A small image classifier, trained from scratch.
Data: trained on microscope photos of single blood and bone marrow cells, 194171 training examples, 8.6 epochs.
Rows from block 9, named by matrix and row number. Each number is 50 + 12 x the weight over its row's rms, rounded and kept within 0 to 99. All counts start at 0. After the name is the row's rms in percent of the matrix's.
# convs2: project pointwise conv (model.blocks.9.convs.2.weight, 160x480x1x1), inputs 0-119
convs2.96 098:78 53 61 55 58 55 55 45 54 42 37 59 71 45 49 32 76 60 39 56 56 48 65 42 49 40 61 24 70 66 52 40 46 33 55 67 49 59 63 57 50 29 44 32 49 29 37 48 37 77 41 54 36 26 65 57 38 48 60 44 27 48 40 39 58 15 53 40 32 40 36 61 23 52 58 55 54 44 43 51 31 47 54 59 49 36 53 70 61 47 38 59 31 53 37 56 48 41 54 28 56 54 56 44 35 41 23 52 74 34 49 39 40 55 56 49 53 49 47 46
convs2.97 101:49 54 59 49 23 51 63 54 62 62 62 55 36 59 82 43 64 40 72 46 46 80 74 64 43 40 51 39 47 37 45 52 54 54 63 44 51 62 61 73 49 53 37 49 58 68 53 48 55 58 41 49 68 58 36 49 48 84 49 26 41 50 44 65 65 48 54 47 72 68 57 42 57 57 54 61 38 24 40 41 60 36 46 57 73 46 53 50 57 48 46 38 45 49 61 48 48 48 40 58 37 28 56 34 37 59 50 58 46 58 50 37 61 62 46 59 53 55 51 32
convs2.98 101:44 34 71 51 32 62 71 64 34 60 33 58 42 43 50 50 48 56 47 46 47 52 44 56 47 42 47 52 48 73 68 34 54 61 56 70 51 58 51 33 19 28 34 39 64 71 45 43 62 64 52 61 81 41 59 61 55 45 51 31 52 61 56 51 43 45 63 56 50 37 48 39 17 58 45 63 53 30 55 58 62 47 52 49 46 41 55 62 68 45 32 57 66 47 66 64 49 43 38 53 50 51 41 59 52 40 41 63 33 31 66 62 59 38 69 55 77 55 54 48
convs2.99 098:47 38 43 37 59 55 57 43 41 22 56 81 64 46 45 70 33 65 57 27 45 43 38 29 31 55 58 56 26 53 46 41 50 49 53 48 48 51 63 44 56 75 47 55 36 48 50 61 69 22 59 51 48 55 41 39 55 45 62 43 54 45 48 40 46 52 74 39 36 41 48 26 59 47 39 66 38 42 53 61 64 57 50 56 55 43 51 39 30 77 43 59 43 53 44 52 58 50 45 51 38 39 59 41 59 44 50 52 66 54 65 54 50 71 36 59 32 67 35 64
convs2.100 092:79 72 59 51 60 57 61 43 68 58 41 66 46 65 40 47 37 55 46 47 48 67 43 67 63 53 54 68 46 55 59 56 47 51 50 45 64 58 66 50 67 63 71 54 72 49 56 30 69 38 46 42 55 47 24 51 46 43 54 48 59 43 50 58 63 54 47 32 71 58 49 78 58 60 58 64 48 53 34 64 50 40 72 52 68 42 42 39 37 70 47 44 51 52 39 75 48 52 65 47 30 47 49 59 31 48 48 26 51 47 43 18 40 44 42 53 41 58 34 59
convs2.101 113:40 32 70 43 58 45 37 65 38 57 39 47 38 53 47 53 53 44 60 39 53 38 64 65 76 64 40 50 64 47 69 49 42 56 63 28 43 36 42 52 47 64 66 54 55 43 48 69 52 36 56 65 52 53 50 50 48 23 33 47 51 52 58 55 48 48 60 71 41 54 64 55 42 63 40 27 48 21 59 46 50 41 40 55 69 55 75 46 40 50 57 46 66 45 43 38 56 51 47 41 52 40 69 39 68 50 55 74 37 45 40 65 31 38 54 41 41 44 47 33
convs2.102 095:43 49 69 56 58 67 54 53 69 40 46 40 44 65 59 63 55 50 51 63 66 64 40 52 53 73 69 41 44 53 53 52 53 37 52 41 53 46 55 46 21 40 56 42 43 50 44 60 40 56 53 43 53 51 66 43 63 66 44 54 75 64 57 55 56 85 39 35 55 33 62 61 56 48 43 41 61 66 42 63 64 36 51 67 66 53 44 47 72 52 34 56 42 53 65 42 53 60 57 60 58 50 56 58 49 72 58 31 57 49 73 49 64 38 33 59 46 27 46 50
convs2.103 104:43 50 47 53 67 50 53 42 59 58 55 56 53 48 58 46 51 67 46 38 44 62 67 57 44 29 71 60 57 56 82 42 49 49 42 36 49 68 52 44 44 52 43 60 47 65 26 39 77 27 52 35 62 59 46 31 36 55 48 47 63 57 49 43 53 63 41 52 59 42 41 58 41 58 37 51 57 62 51 57 25 62 63 66 35 52 75 59 46 70 46 58 38 58 85 41 67 59 59 54 63 50 63 45 22 47 55 44 48 60 61 30 52 51 37 67 63 44 57 45
convs2.104 105:48 41 33 37 48 47 46 61 25 42 69 50 48 64 27 63 56 37 60 52 64 30 38 56 40 49 43 53 48 71 66 40 39 51 47 56 45 45 51 69 56 50 36 48 47 34 63 52 44 31 54 65 46 43 45 32 45 29 54 32 31 25 54 28 68 38 59 44 78 41 46 55 35 23 64 56 46 49 40 75 57 50 61 70 36 55 58 45 71 62 76 35 50 36 30 42 44 47 55 62 53 29 52 66 59 36 67 50 50 58 46 50 61 38 30 42 42 48 46 63
convs2.105 108:40 50 29 39 40 37 54 52 49 31 50 55 59 48 59 47 42 32 52 53 58 44 57 51 61 40 56 62 54 36 46 41 53 63 48 29 39 46 60 75 39 44 56 50 53 66 59 48 59 56 44 42 55 60 70 55 27 38 41 62 43 67 58 41 34 37 38 40 35 62 56 66 70 53 64 38 36 38 50 36 60 51 49 62 63 55 43 61 20 57 55 50 36 28 42 50 47 42 52 44 71 51 37 51 53 43 50 50 35 40 26 52 59 57 66 36 41 34 39 38
convs2.106 105:51 88 39 57 60 82 42 37 36 51 45 36 55 47 68 56 72 46 41 48 50 53 41 73 37 43 57 49 49 48 38 54 46 29 23 47 48 42 68 62 33 43 49 51 56 43 72 50 29 49 48 46 44 57 52 63 61 47 32 49 60 36 49 60 61 52 49 56 69 49 50 46 46 41 54 47 67 68 45 58 60 54 42 63 51 33 36 58 34 51 44 42 53 61 45 54 51 64 38 48 71 31 48 67 55 63 56 41 85 54 42 46 45 50 38 49 50 45 52 47
convs2.107 103:53 42 86 63 59 52 53 63 37 71 72 55 50 44 40 57 44 40 43 45 50 47 56 44 41 60 44 34 25 51 42 64 62 34 58 53 62 64 63 78 63 58 52 48 43 44 58 54 38 52 58 23 48 46 55 50 58 43 58 43 43 40 64 35 53 46 47 55 66 42 41 38 62 33 65 54 64 51 71 54 43 45 41 47 58 59 38 56 60 45 46 37 42 43 57 47 51 53 57 58 54 48 45 38 61 43 51 60 53 37 54 46 33 71 41 42 62 58 49 43
convs2.108 100:45 32 53 46 57 64 56 42 65 68 53 31 40 50 74 41 30 54 53 40 64 49 35 35 85 79 44 48 46 62 46 64 48 23 47 56 57 55 43 79 73 41 38 61 55 37 54 55 56 74 49 57 47 43 30 55 64 55 58 71 28 51 51 43 39 50 55 30 46 58 54 52 51 29 54 54 54 48 49 82 11 33 40 59 43 54 41 57 47 49 37 49 29 67 46 58 45 50 53 54 64 33 56 47 62 33 38 48 37 43 34 37 63 46 38 47 80 54 48 51
convs2.109 092:39 61 34 41 18 66 55 35 68 55 45 53 48 50 52 44 55 45 58 67 48 23 58 56 42 55 57 39 70 40 63 55 46 40 61 56 47 66 61 48 58 64 37 38 47 26 43 48 37 31 59 58 54 32 50 43 65 67 23 41 36 60 37 49 41 48 16 86 52 54 39 52 43 33 50 45 61 61 54 60 52 36 49 63 40 32 43 39 36 37 35 46 57 62 56 68 63 52 44 58 43 55 46 34 62 41 50 50 41 65 47 52 49 54 50 42 48 47 42 24
convs2.110 098:51 39 44 51 41 45 63 46 65 57 47 58 41 40 46 42 48 58 62 49 59 46 49 73 43 53 44 59 53 47 77 40 36 55 48 58 43 50 45 72 37 51 59 58 47 37 71 40 32 45 36 45 43 30 53 60 34 65 30 51 52 52 48 46 60 32 50 68 40 38 70 53 55 63 48 39 43 49 54 60 59 49 68 48 44 53 31 40 54 44 27 53 40 71 44 45 45 50 31 47 47 40 52 60 48 54 44 42 54 49 44 61 42 48 33 52 56 58 53 44
convs2.111 104:72 58 71 58 59 56 45 27 46 44 28 43 37 42 55 52 48 47 38 30 50 55 43 40 70 53 50 64 44 67 53 35 34 44 75 51 61 36 52 68 46 55 52 75 69 46 66 51 52 32 47 48 68 40 56 62 44 45 58 27 50 44 33 49 56 86 34 37 46 36 55 58 60 29 58 39 57 55 26 66 60 43 43 73 56 67 45 39 69 46 60 36 65 49 38 36 45 70 29 54 72 56 54 54 39 47 66 44 60 46 39 44 45 42 51 46 40 63 45 35
convs2.112 091:31 48 34 53 35 66 67 32 63 57 57 57 34 51 39 39 46 40 45 35 47 52 60 34 58 49 55 45 53 35 69 59 43 63 58 50 44 56 48 51 72 30 68 49 56 56 42 30 67 56 55 42 45 44 49 50 45 49 61 52 51 55 61 49 60 33 49 49 37 36 53 52 19 99 64 34 62 47 58 63 53 45 61 72 37 61 42 71 54 72 59 52 50 44 51 46 56 54 33 66 43 36 39 41 64 60 43 56 51 62 44 45 64 60 56 50 54 38 44 63
convs2.113 099:63 45 61 52 37 51 51 46 55 58 57 51 60 50 39 61 55 51 54 42 57 37 58 62 44 45 29 76 47 39 23 41 81 73 56 44 56 48 47 30 15 87 57 44 61 56 53 48 56 66 53 40 52 48 54 64 34 50 55 47 49 30 55 71 37 42 59 45 44 60 62 51 23 47 62 41 24 31 52 41 60 45 42 60 53 47 63 44 77 67 58 46 52 13 72 73 62 48 57 62 45 48 46 51 57 52 48 66 56 41 34 41 51 70 50 46 44 21 45 60
convs2.114 110:57 63 37 55 44 50 78 29 43 44 59 65 62 54 25 49 36 55 57 32 56 53 47 45 46 60 73 45 37 40 58 39 72 75 45 31 41 53 55 65 66 61 49 76 56 34 40 47 57 30 40 59 47 51 57 42 49 55 88 37 40 54 58 29 53 41 40 44 47 44 32 63 48 44 45 65 72 56 27 62 38 40 41 62 38 38 42 45 41 53 49 68 31 56 39 68 44 48 53 51 58 46 34 54 52 64 49 46 41 56 60 42 52 68 55 55 41 58 48 57
convs2.115 105:60 57 36 43 55 67 31 49 64 51 41 47 40 53 84 75 50 50 55 42 46 54 54 51 65 42 56 34 42 53 48 62 51 55 75 40 66 41 56 02 42 55 32 57 42 50 54 52 50 50 57 44 47 57 29 64 39 63 41 67 54 39 56 56 48 40 52 59 50 38 74 29 47 40 45 35 32 49 41 62 66 52 53 45 39 64 43 29 41 48 56 45 66 74 60 59 54 49 38 27 53 30 55 64 45 33 57 40 61 45 61 68 44 57 41 71 49 34 55 62
convs2.116 107:40 93 73 48 43 50 42 43 47 44 50 57 49 55 57 53 63 59 57 56 44 38 53 32 28 46 46 58 48 56 58 55 52 61 38 59 52 54 36 43 57 53 60 49 49 27 65 57 32 53 67 70 41 50 63 58 35 42 37 21 53 65 60 37 68 44 51 47 33 48 46 35 16 29 60 44 64 58 43 61 43 46 53 42 48 40 39 44 67 38 64 58 56 35 58 69 51 50 73 35 54 64 44 33 78 48 50 40 57 51 55 65 54 52 63 64 55 53 67 32
convs2.117 095:49 53 34 47 48 45 62 49 45 39 51 71 49 45 63 47 68 49 54 49 59 61 51 77 30 47 46 54 45 56 35 68 49 52 58 42 32 55 46 52 64 73 53 41 40 14 51 40 42 57 45 45 47 63 44 41 40 51 26 50 29 39 55 29 33 84 72 59 45 28 68 47 76 17 59 43 35 40 58 61 53 58 54 56 43 55 55 58 57 34 54 39 53 47 54 33 30 56 72 49 60 40 32 33 73 66 45 65 56 38 41 43 43 61 57 53 30 65 43 38
convs2.118 105:60 48 31 58 59 47 48 41 49 31 43 28 47 33 47 36 60 58 58 39 49 61 39 53 52 51 50 40 43 54 35 44 64 68 42 55 58 47 50 44 55 40 51 61 36 39 48 54 46 61 40 50 35 42 29 47 54 47 59 52 59 51 55 36 69 36 35 72 51 46 51 44 66 42 41 33 66 27 31 71 31 52 49 47 40 48 42 45 59 57 38 63 78 48 50 51 61 64 46 49 57 43 49 51 42 51 42 53 59 64 61 59 64 77 36 52 36 58 43 39
convs2.119 089:41 57 46 52 59 68 58 54 53 51 54 67 50 66 38 39 60 50 36 52 40 50 60 75 38 45 63 53 59 27 46 57 50 75 67 53 60 39 56 64 57 40 50 60 51 48 50 46 60 39 52 58 39 40 58 71 34 51 56 39 40 51 48 36 69 35 34 56 72 52 48 37 64 62 55 49 68 57 66 55 56 53 45 96 34 47 49 63 53 51 52 63 43 60 38 86 38 49 54 57 41 57 43 32 46 43 47 63 42 71 35 46 41 50 59 50 50 46 38 44
convs2.120 088:50 63 59 55 30 51 49 30 62 47 34 55 55 36 57 50 46 54 65 75 69 59 53 55 46 68 56 38 39 49 35 42 35 45 71 61 44 52 50 58 43 47 70 43 55 41 59 58 46 68 41 54 46 43 47 57 45 66 62 54 62 49 50 61 57 22 54 51 42 50 58 57 38 70 63 56 41 60 51 71 54 53 40 25 56 44 42 54 45 55 33 57 51 33 71 45 52 36 29 39 56 60 50 50 71 51 52 49 51 80 35 45 48 53 51 49 42 49 54 39
convs2.121 100:54 53 57 57 28 44 60 61 41 53 67 49 53 65 62 36 52 75 50 62 46 52 77 55 67 77 16 63 61 43 57 71 50 57 62 53 46 52 45 37 38 54 36 55 45 51 30 48 47 50 50 53 53 38 59 46 61 50 55 49 70 51 69 46 46 36 52 70 24 56 56 68 58 43 57 51 53 45 41 60 61 68 66 66 42 40 40 38 46 38 36 45 26 54 48 49 45 50 45 56 36 59 52 58 68 70 35 25 50 38 62 50 53 50 43 36 36 41 47 50
convs2.122 115:81 61 45 72 70 34 52 45 16 63 47 39 32 50 35 64 52 38 40 46 54 67 54 53 46 63 55 72 48 47 36 41 54 44 48 65 50 67 54 38 42 60 54 23 40 47 39 51 59 38 34 34 43 60 54 49 56 44 50 72 42 43 64 62 34 38 42 52 53 55 36 67 37 51 47 53 38 48 64 30 47 37 59 35 31 59 47 47 46 62 29 30 52 37 47 52 58 58 44 42 43 31 25 67 67 53 55 87 55 47 49 50 48 57 54 44 37 43 46 50
convs2.123 105:43 67 43 49 40 58 49 42 46 23 36 15 43 36 33 54 29 30 40 36 30 36 34 26 53 58 38 54 77 48 68 46 59 61 51 61 46 72 46 47 48 50 45 46 48 29 65 48 28 63 51 70 58 51 63 51 71 33 66 62 43 40 69 38 35 57 28 34 30 45 59 52 21 40 34 44 47 36 31 64 45 35 50 40 54 43 41 55 34 45 57 41 80 39 47 39 35 56 42 53 32 41 45 65 26 46 46 53 47 53 61 56 39 46 53 42 42 37 37 65
convs2.124 102:35 57 55 39 52 53 54 62 64 32 57 66 54 50 57 47 43 52 57 71 44 32 61 45 40 37 51 47 47 56 66 63 52 59 53 45 38 45 68 34 61 41 72 70 50 38 47 69 42 45 60 41 42 54 60 40 40 55 38 59 53 62 36 44 34 25 55 68 37 59 51 47 45 60 52 52 64 52 52 32 47 47 42 38 42 42 62 23 41 56 51 48 83 63 59 36 51 55 69 55 39 35 48 54 43 44 33 27 33 30 35 46 40 56 54 46 48 31 38 52
convs2.125 104:14 54 77 51 31 48 44 54 61 51 62 54 43 59 29 67 49 47 35 59 53 40 36 70 43 48 51 39 30 55 55 41 35 44 32 82 43 13 64 61 56 55 62 59 67 41 61 62 53 61 66 61 54 53 72 75 39 44 50 42 69 34 48 57 39 64 43 39 36 52 42 28 51 59 54 53 39 35 48 67 61 57 40 31 58 46 48 35 68 36 53 31 56 70 35 48 29 47 44 55 59 47 80 42 57 36 45 60 32 55 35 66 42 39 65 63 51 57 63 51
convs2.126 098:24 43 37 54 55 49 78 33 51 42 53 46 72 56 43 58 59 54 56 49 71 59 63 53 53 36 76 52 74 61 45 47 57 51 71 52 54 65 52 57 52 55 45 45 37 70 36 37 49 43 56 40 45 49 39 54 58 33 51 51 48 66 38 61 45 76 48 41 28 50 59 40 36 68 43 61 54 38 27 50 46 55 69 66 63 60 41 48 31 58 29 68 41 30 52 55 54 41 40 66 49 44 59 47 37 56 44 53 31 38 68 66 49 45 63 39 63 23 52 51
convs2.127 107:49 47 65 36 64 55 40 43 57 55 60 73 70 77 58 61 40 30 44 61 55 64 61 53 36 45 18 27 31 50 44 50 51 53 58 52 51 57 50 36 70 55 46 51 58 49 43 44 59 47 49 60 55 50 57 45 47 98 57 35 47 34 58 42 33 54 39 37 85 51 42 40 51 43 61 48 39 38 51 62 74 59 42 43 40 60 51 42 69 60 50 38 53 66 53 46 55 42 67 63 35 65 41 56 44 60 59 34 49 44 64 51 54 44 58 41 53 64 50 42
convs2.128 101:41 37 42 26 38 35 38 53 49 40 41 59 59 36 28 70 48 44 39 65 56 38 49 42 60 79 57 52 53 52 42 46 44 52 53 50 42 49 57 31 54 49 49 44 35 49 51 32 56 57 36 57 52 59 51 35 47 32 40 57 36 60 32 43 54 61 55 56 37 70 37 53 26 67 33 33 38 24 35 68 56 58 44 46 48 46 48 55 47 40 56 43 76 28 29 47 53 38 46 43 65 66 36 58 51 55 46 51 61 41 34 58 52 47 42 66 26 60 60 59
convs2.129 087:79 69 47 64 40 58 65 57 42 49 52 43 40 71 58 59 44 74 54 50 48 45 18 33 28 55 38 57 63 39 87 56 50 46 38 34 49 68 53 21 39 43 81 58 48 36 30 64 46 60 57 47 51 56 32 46 56 66 43 55 60 42 57 34 90 87 52 44 39 57 50 40 37 58 32 69 56 57 61 53 74 60 61 52 52 29 49 41 64 58 57 60 77 41 66 43 47 38 42 74 59 60 40 45 40 51 59 39 53 40 78 47 54 48 49 42 56 53 56 55
convs2.130 091:40 77 51 42 51 62 52 41 69 33 56 52 59 44 59 54 64 54 46 65 54 44 43 41 66 52 64 54 50 55 49 49 26 41 27 75 44 51 54 52 48 47 55 32 42 75 52 56 59 56 58 40 21 68 64 47 44 58 56 38 44 50 49 53 64 48 68 64 56 74 53 69 66 50 40 38 43 61 63 69 33 31 51 59 42 46 44 37 84 40 52 57 49 59 53 47 39 39 35 52 54 54 60 43 63 76 42 40 52 33 46 59 38 58 58 47 51 56 46 48
convs2.131 105:57 46 29 51 48 50 55 41 37 47 28 47 50 68 48 70 49 47 34 67 45 51 44 59 23 63 52 39 49 44 26 38 66 49 35 64 52 44 42 54 33 40 48 61 60 29 73 51 50 48 47 68 48 65 42 46 52 58 40 52 53 56 69 48 51 46 58 47 75 51 46 51 39 40 56 49 44 56 50 36 58 51 41 35 56 33 45 69 60 47 79 53 71 48 33 65 63 57 64 48 46 76 25 44 20 34 50 28 41 52 58 29 43 35 42 51 24 68 51 47
convs2.132 112:39 37 58 50 64 42 60 51 39 66 46 40 38 64 25 51 55 61 41 42 44 71 32 70 36 46 44 59 57 56 35 45 50 52 51 44 53 41 55 50 32 46 42 44 63 57 52 46 48 26 50 52 54 50 48 42 42 60 39 56 57 30 63 73 45 54 46 48 42 46 49 40 80 54 37 45 44 58 56 50 57 47 33 64 40 52 50 46 46 60 40 74 52 52 50 49 66 36 36 40 57 53 42 58 43 41 66 28 52 56 54 71 63 67 51 47 58 38 64 54
convs2.133 095:44 44 41 44 55 36 51 32 45 25 44 42 45 47 32 51 61 52 46 60 27 44 58 55 64 50 51 41 46 48 40 69 37 50 49 68 40 39 51 37 28 26 52 69 26 44 53 49 65 41 43 56 41 51 55 54 56 68 45 76 72 53 45 62 52 38 44 66 63 49 42 64 42 82 43 54 58 62 41 60 45 39 33 86 58 46 48 33 47 63 28 18 30 54 52 37 50 58 54 57 43 72 41 52 54 53 50 54 44 52 64 65 56 67 41 52 61 54 67 71
convs2.134 094:36 41 66 48 74 35 54 68 59 58 67 49 50 58 70 51 35 63 48 58 47 55 45 60 52 68 41 50 39 46 59 55 28 48 60 44 59 42 55 68 41 63 61 40 44 39 56 39 61 48 46 84 39 28 36 54 59 80 46 38 50 56 43 54 53 24 37 63 63 67 66 47 61 54 54 60 46 56 59 60 60 48 47 70 66 37 60 52 39 55 30 51 50 55 50 71 46 59 50 62 26 16 51 59 56 34 49 43 60 46 49 59 55 59 46 54 47 63 51 58
convs2.135 110:49 51 74 42 33 59 36 57 56 59 46 52 43 41 23 59 63 56 43 50 51 51 74 78 51 46 48 71 44 57 40 66 58 44 42 47 59 57 49 43 67 64 49 32 33 64 51 54 53 43 40 61 60 57 62 44 48 33 33 69 53 62 65 51 40 47 32 55 54 75 32 66 46 64 47 34 62 50 34 44 23 59 66 40 73 63 47 47 40 42 39 32 71 43 47 63 50 47 57 37 52 52 56 37 52 57 55 59 30 46 71 55 52 59 59 40 35 46 38 29
convs2.136 087:46 63 53 37 79 53 21 64 54 46 43 74 78 43 81 57 51 38 29 39 47 50 46 66 54 45 58 33 61 48 37 22 52 68 50 49 55 54 42 42 30 56 35 48 63 54 62 37 60 36 44 41 46 51 43 56 54 53 61 43 43 16 35 49 45 78 51 58 48 50 46 61 50 38 52 54 55 54 50 46 37 35 50 32 39 55 57 44 61 64 54 46 56 33 71 55 63 66 72 48 47 56 52 63 36 43 63 58 59 62 54 35 52 51 42 55 45 64 49 49
convs2.137 107:53 65 20 71 50 44 64 43 39 50 56 54 48 51 63 41 36 52 48 59 62 32 51 34 26 48 64 66 36 45 24 74 59 44 53 40 52 58 52 50 53 51 62 38 52 29 55 49 55 45 51 21 64 48 42 51 67 60 70 50 44 52 48 72 53 75 44 36 45 42 40 47 64 66 44 58 45 46 37 76 64 45 52 76 28 32 46 56 37 48 45 65 48 45 64 40 35 51 54 41 34 46 48 56 46 47 38 50 59 31 57 49 46 69 44 46 44 50 48 52
convs2.138 097:50 43 70 43 54 69 55 46 63 61 54 73 39 58 59 52 41 40 46 63 41 47 60 52 33 25 55 62 39 23 54 34 24 39 49 70 47 60 52 70 43 50 44 57 69 69 50 45 37 46 50 47 42 52 30 55 33 44 52 44 29 68 55 61 59 25 53 34 17 53 39 37 76 68 48 51 50 56 42 14 58 31 61 43 74 56 47 47 46 47 35 34 52 38 72 42 56 48 52 52 30 44 61 44 58 40 54 41 69 54 55 44 27 52 45 50 40 42 45 43
convs2.139 113:43 42 78 24 48 47 43 59 48 41 43 49 58 45 52 70 46 36 45 48 42 33 59 40 58 62 50 34 57 41 55 33 59 54 36 43 39 33 52 77 61 43 43 51 63 63 47 52 55 55 51 48 53 41 61 69 34 57 29 26 47 39 32 40 64 78 64 43 38 45 53 37 79 57 65 46 51 42 59 39 39 41 44 55 30 34 54 49 46 70 56 30 57 34 49 46 76 43 55 38 48 43 39 45 26 55 51 34 48 30 33 37 41 27 50 46 68 49 68 53
convs2.140 094:73 49 50 50 74 62 45 55 16 37 50 40 47 39 71 41 66 41 67 49 49 46 57 30 54 55 48 73 62 48 49 65 65 42 64 61 44 60 54 41 45 64 38 65 49 76 46 58 58 55 53 47 55 59 45 44 54 50 71 44 59 22 54 70 41 52 50 55 49 67 40 46 53 45 58 67 31 25 49 56 48 30 51 35 52 54 32 43 61 48 55 62 26 52 57 35 29 53 25 52 39 69 57 41 24 69 56 41 33 51 22 44 66 49 59 58 48 50 30 49
convs2.141 101:38 65 57 45 45 72 62 46 51 36 40 52 52 55 41 31 43 36 50 44 32 56 53 51 45 48 64 44 53 41 44 24 48 55 55 75 44 50 51 25 47 45 74 53 59 59 54 63 37 56 55 68 48 64 68 57 51 49 44 55 46 52 51 58 16 76 31 44 56 52 59 46 26 55 41 51 78 49 67 42 57 39 46 52 62 19 50 51 72 35 47 58 62 59 58 59 36 41 27 78 38 69 58 63 68 69 59 52 35 56 67 52 72 49 53 39 60 65 48 38
convs2.142 097:39 72 70 44 46 45 57 61 60 36 53 50 55 61 48 74 41 41 59 51 44 73 41 28 48 57 72 41 44 44 24 52 50 42 39 40 48 41 52 33 41 66 51 49 59 61 61 46 54 47 40 25 71 35 51 35 66 41 37 42 53 37 49 43 38 39 39 45 65 63 43 42 53 52 40 21 50 49 57 54 25 51 41 55 59 49 62 41 42 45 33 61 34 53 55 55 45 50 46 50 49 49 32 43 40 64 44 33 50 46 34 45 56 49 54 49 33 39 48 39
convs2.143 098:75 43 58 62 25 67 54 57 43 57 61 39 33 53 61 54 44 74 56 40 45 28 50 49 34 55 39 48 65 57 37 65 56 36 44 21 62 60 43 55 51 53 69 25 29 63 48 40 54 62 46 47 43 50 57 51 77 60 47 43 52 77 47 36 57 47 39 55 60 65 54 55 61 61 57 46 43 51 63 52 55 59 50 52 48 27 77 58 41 39 36 56 50 60 55 46 53 50 72 52 59 55 46 50 58 66 45 61 55 40 50 43 36 57 35 25 32 49 47 40
convs2.144 091:30 39 40 54 51 37 37 51 17 57 56 46 49 62 35 61 49 42 35 59 27 48 39 57 38 40 62 43 40 44 20 51 64 47 54 49 63 49 54 53 71 44 50 51 43 48 55 58 42 54 64 42 41 50 43 57 41 47 72 37 61 25 57 30 59 55 60 52 42 36 45 43 52 38 44 57 56 58 83 51 33 39 50 12 33 58 44 50 48 75 28 52 63 37 59 66 49 67 46 44 58 35 53 58 64 28 51 51 45 60 60 54 41 33 41 33 43 34 55 73
convs2.145 101:67 70 45 53 42 67 56 23 48 67 46 28 55 58 60 52 57 47 49 61 29 47 47 27 36 60 59 51 23 58 33 41 47 51 52 32 35 39 59 39 50 43 38 64 48 75 45 59 34 70 55 44 44 55 52 47 87 55 33 73 53 60 56 56 41 52 42 59 29 31 75 53 51 39 45 65 54 48 45 45 48 57 47 56 64 63 48 46 49 63 51 43 51 34 63 63 47 49 61 47 40 29 40 44 60 33 49 46 45 38 51 42 41 39 53 61 57 47 52 46
convs2.146 096:47 62 49 50 29 43 51 53 39 38 46 71 56 56 51 62 60 36 45 50 60 55 50 46 40 78 64 15 42 32 74 77 70 50 60 43 41 65 39 40 54 44 48 64 52 46 37 31 64 40 55 73 52 51 47 47 36 30 22 50 46 54 62 29 61 45 63 39 51 37 20 78 27 35 51 57 35 46 29 50 63 54 52 48 30 41 53 49 37 47 59 66 43 71 48 78 38 56 75 41 40 57 42 48 45 45 47 36 40 55 70 41 61 65 47 60 46 53 50 36
convs2.147 093:53 78 37 43 47 46 31 37 56 27 45 36 44 58 55 28 60 37 33 48 43 60 55 57 51 51 52 44 43 47 43 54 24 41 49 53 44 46 48 25 52 27 56 25 48 62 54 45 53 48 52 55 51 44 69 43 36 40 73 65 61 69 61 67 46 54 47 51 32 37 26 49 59 69 39 42 57 60 36 33 37 47 52 47 42 41 57 54 66 46 55 56 54 78 39 63 41 66 47 53 46 50 75 42 54 35 36 61 34 59 50 55 59 80 43 50 65 33 49 66
convs2.148 097:48 43 55 49 51 60 62 51 55 57 66 68 53 49 60 69 52 63 36 62 45 76 46 47 58 44 50 48 68 32 43 70 46 44 35 49 41 37 44 47 36 10 65 20 34 45 65 46 53 64 54 39 55 49 54 55 53 46 65 49 54 54 41 36 43 51 37 41 52 42 59 62 49 60 49 62 44 67 63 40 54 65 49 57 64 64 59 38 43 28 51 65 35 55 27 56 55 58 43 51 78 43 61 50 61 43 56 34 37 55 59 73 49 53 61 58 45 70 58 44
convs2.149 103:53 35 60 40 46 57 55 50 44 68 59 48 38 42 54 57 39 46 71 50 60 49 37 67 39 51 55 80 47 53 41 45 31 52 47 68 52 29 45 51 21 56 51 42 52 70 46 57 56 46 56 50 29 64 35 43 44 75 60 19 48 61 50 82 37 18 34 69 73 60 51 41 50 31 36 55 47 43 36 49 52 50 47 38 56 45 42 32 39 36 40 57 62 54 42 39 62 57 35 48 52 46 66 52 74 22 51 46 36 47 55 66 47 49 52 68 34 55 36 44
convs2.150 111:65 26 61 74 41 66 53 43 66 76 31 39 58 46 65 62 44 55 57 33 58 45 27 50 48 69 60 35 54 43 53 48 68 43 47 63 59 53 49 43 45 49 23 52 40 60 60 56 41 54 43 32 50 58 38 66 53 39 28 39 38 48 64 41 41 37 44 51 42 36 54 44 47 47 54 52 45 57 62 44 25 52 56 29 55 52 32 50 42 37 83 69 66 46 41 53 43 57 48 36 55 48 57 78 30 51 47 75 47 53 57 61 45 49 56 52 76 28 45 59
convs2.151 089:44 50 43 33 53 52 51 41 42 26 57 57 73 56 54 49 45 46 37 52 50 48 47 50 58 48 54 27 38 34 30 37 56 63 51 58 51 55 51 61 41 47 42 61 24 62 47 55 54 71 53 53 56 49 29 45 60 38 54 41 53 66 39 74 69 20 44 44 37 56 54 43 55 43 57 50 54 52 54 43 44 45 51 36 49 51 40 64 54 62 88 46 66 30 50 39 43 30 52 43 61 55 64 50 32 55 68 53 48 56 60 64 52 68 54 32 64 49 38 39
convs2.152 093:61 58 52 63 56 53 58 63 52 43 81 51 76 63 31 64 63 53 74 43 57 61 26 48 52 39 53 45 55 60 45 33 53 58 30 57 49 56 44 46 52 52 68 52 54 51 57 45 54 46 52 46 53 57 53 70 39 61 52 46 49 49 60 39 47 56 54 37 53 36 52 39 76 55 64 37 55 64 41 78 30 68 51 44 51 57 44 49 41 58 70 71 48 40 55 40 44 56 50 36 59 48 48 34 64 57 41 53 49 56 59 57 51 48 43 41 51 52 36 46
convs2.153 102:58 52 29 50 59 60 54 72 52 66 34 61 66 34 61 31 53 69 41 57 59 41 40 15 81 48 56 57 57 56 52 56 40 61 44 46 51 42 54 48 65 38 54 41 46 18 40 42 56 46 43 43 42 53 49 57 25 46 48 22 54 76 44 36 60 44 41 60 34 51 37 65 37 38 43 57 25 31 29 47 54 65 51 62 45 43 46 45 31 49 70 56 43 54 34 63 55 52 66 50 68 68 43 40 59 45 41 27 29 37 56 47 30 43 46 52 63 50 59 56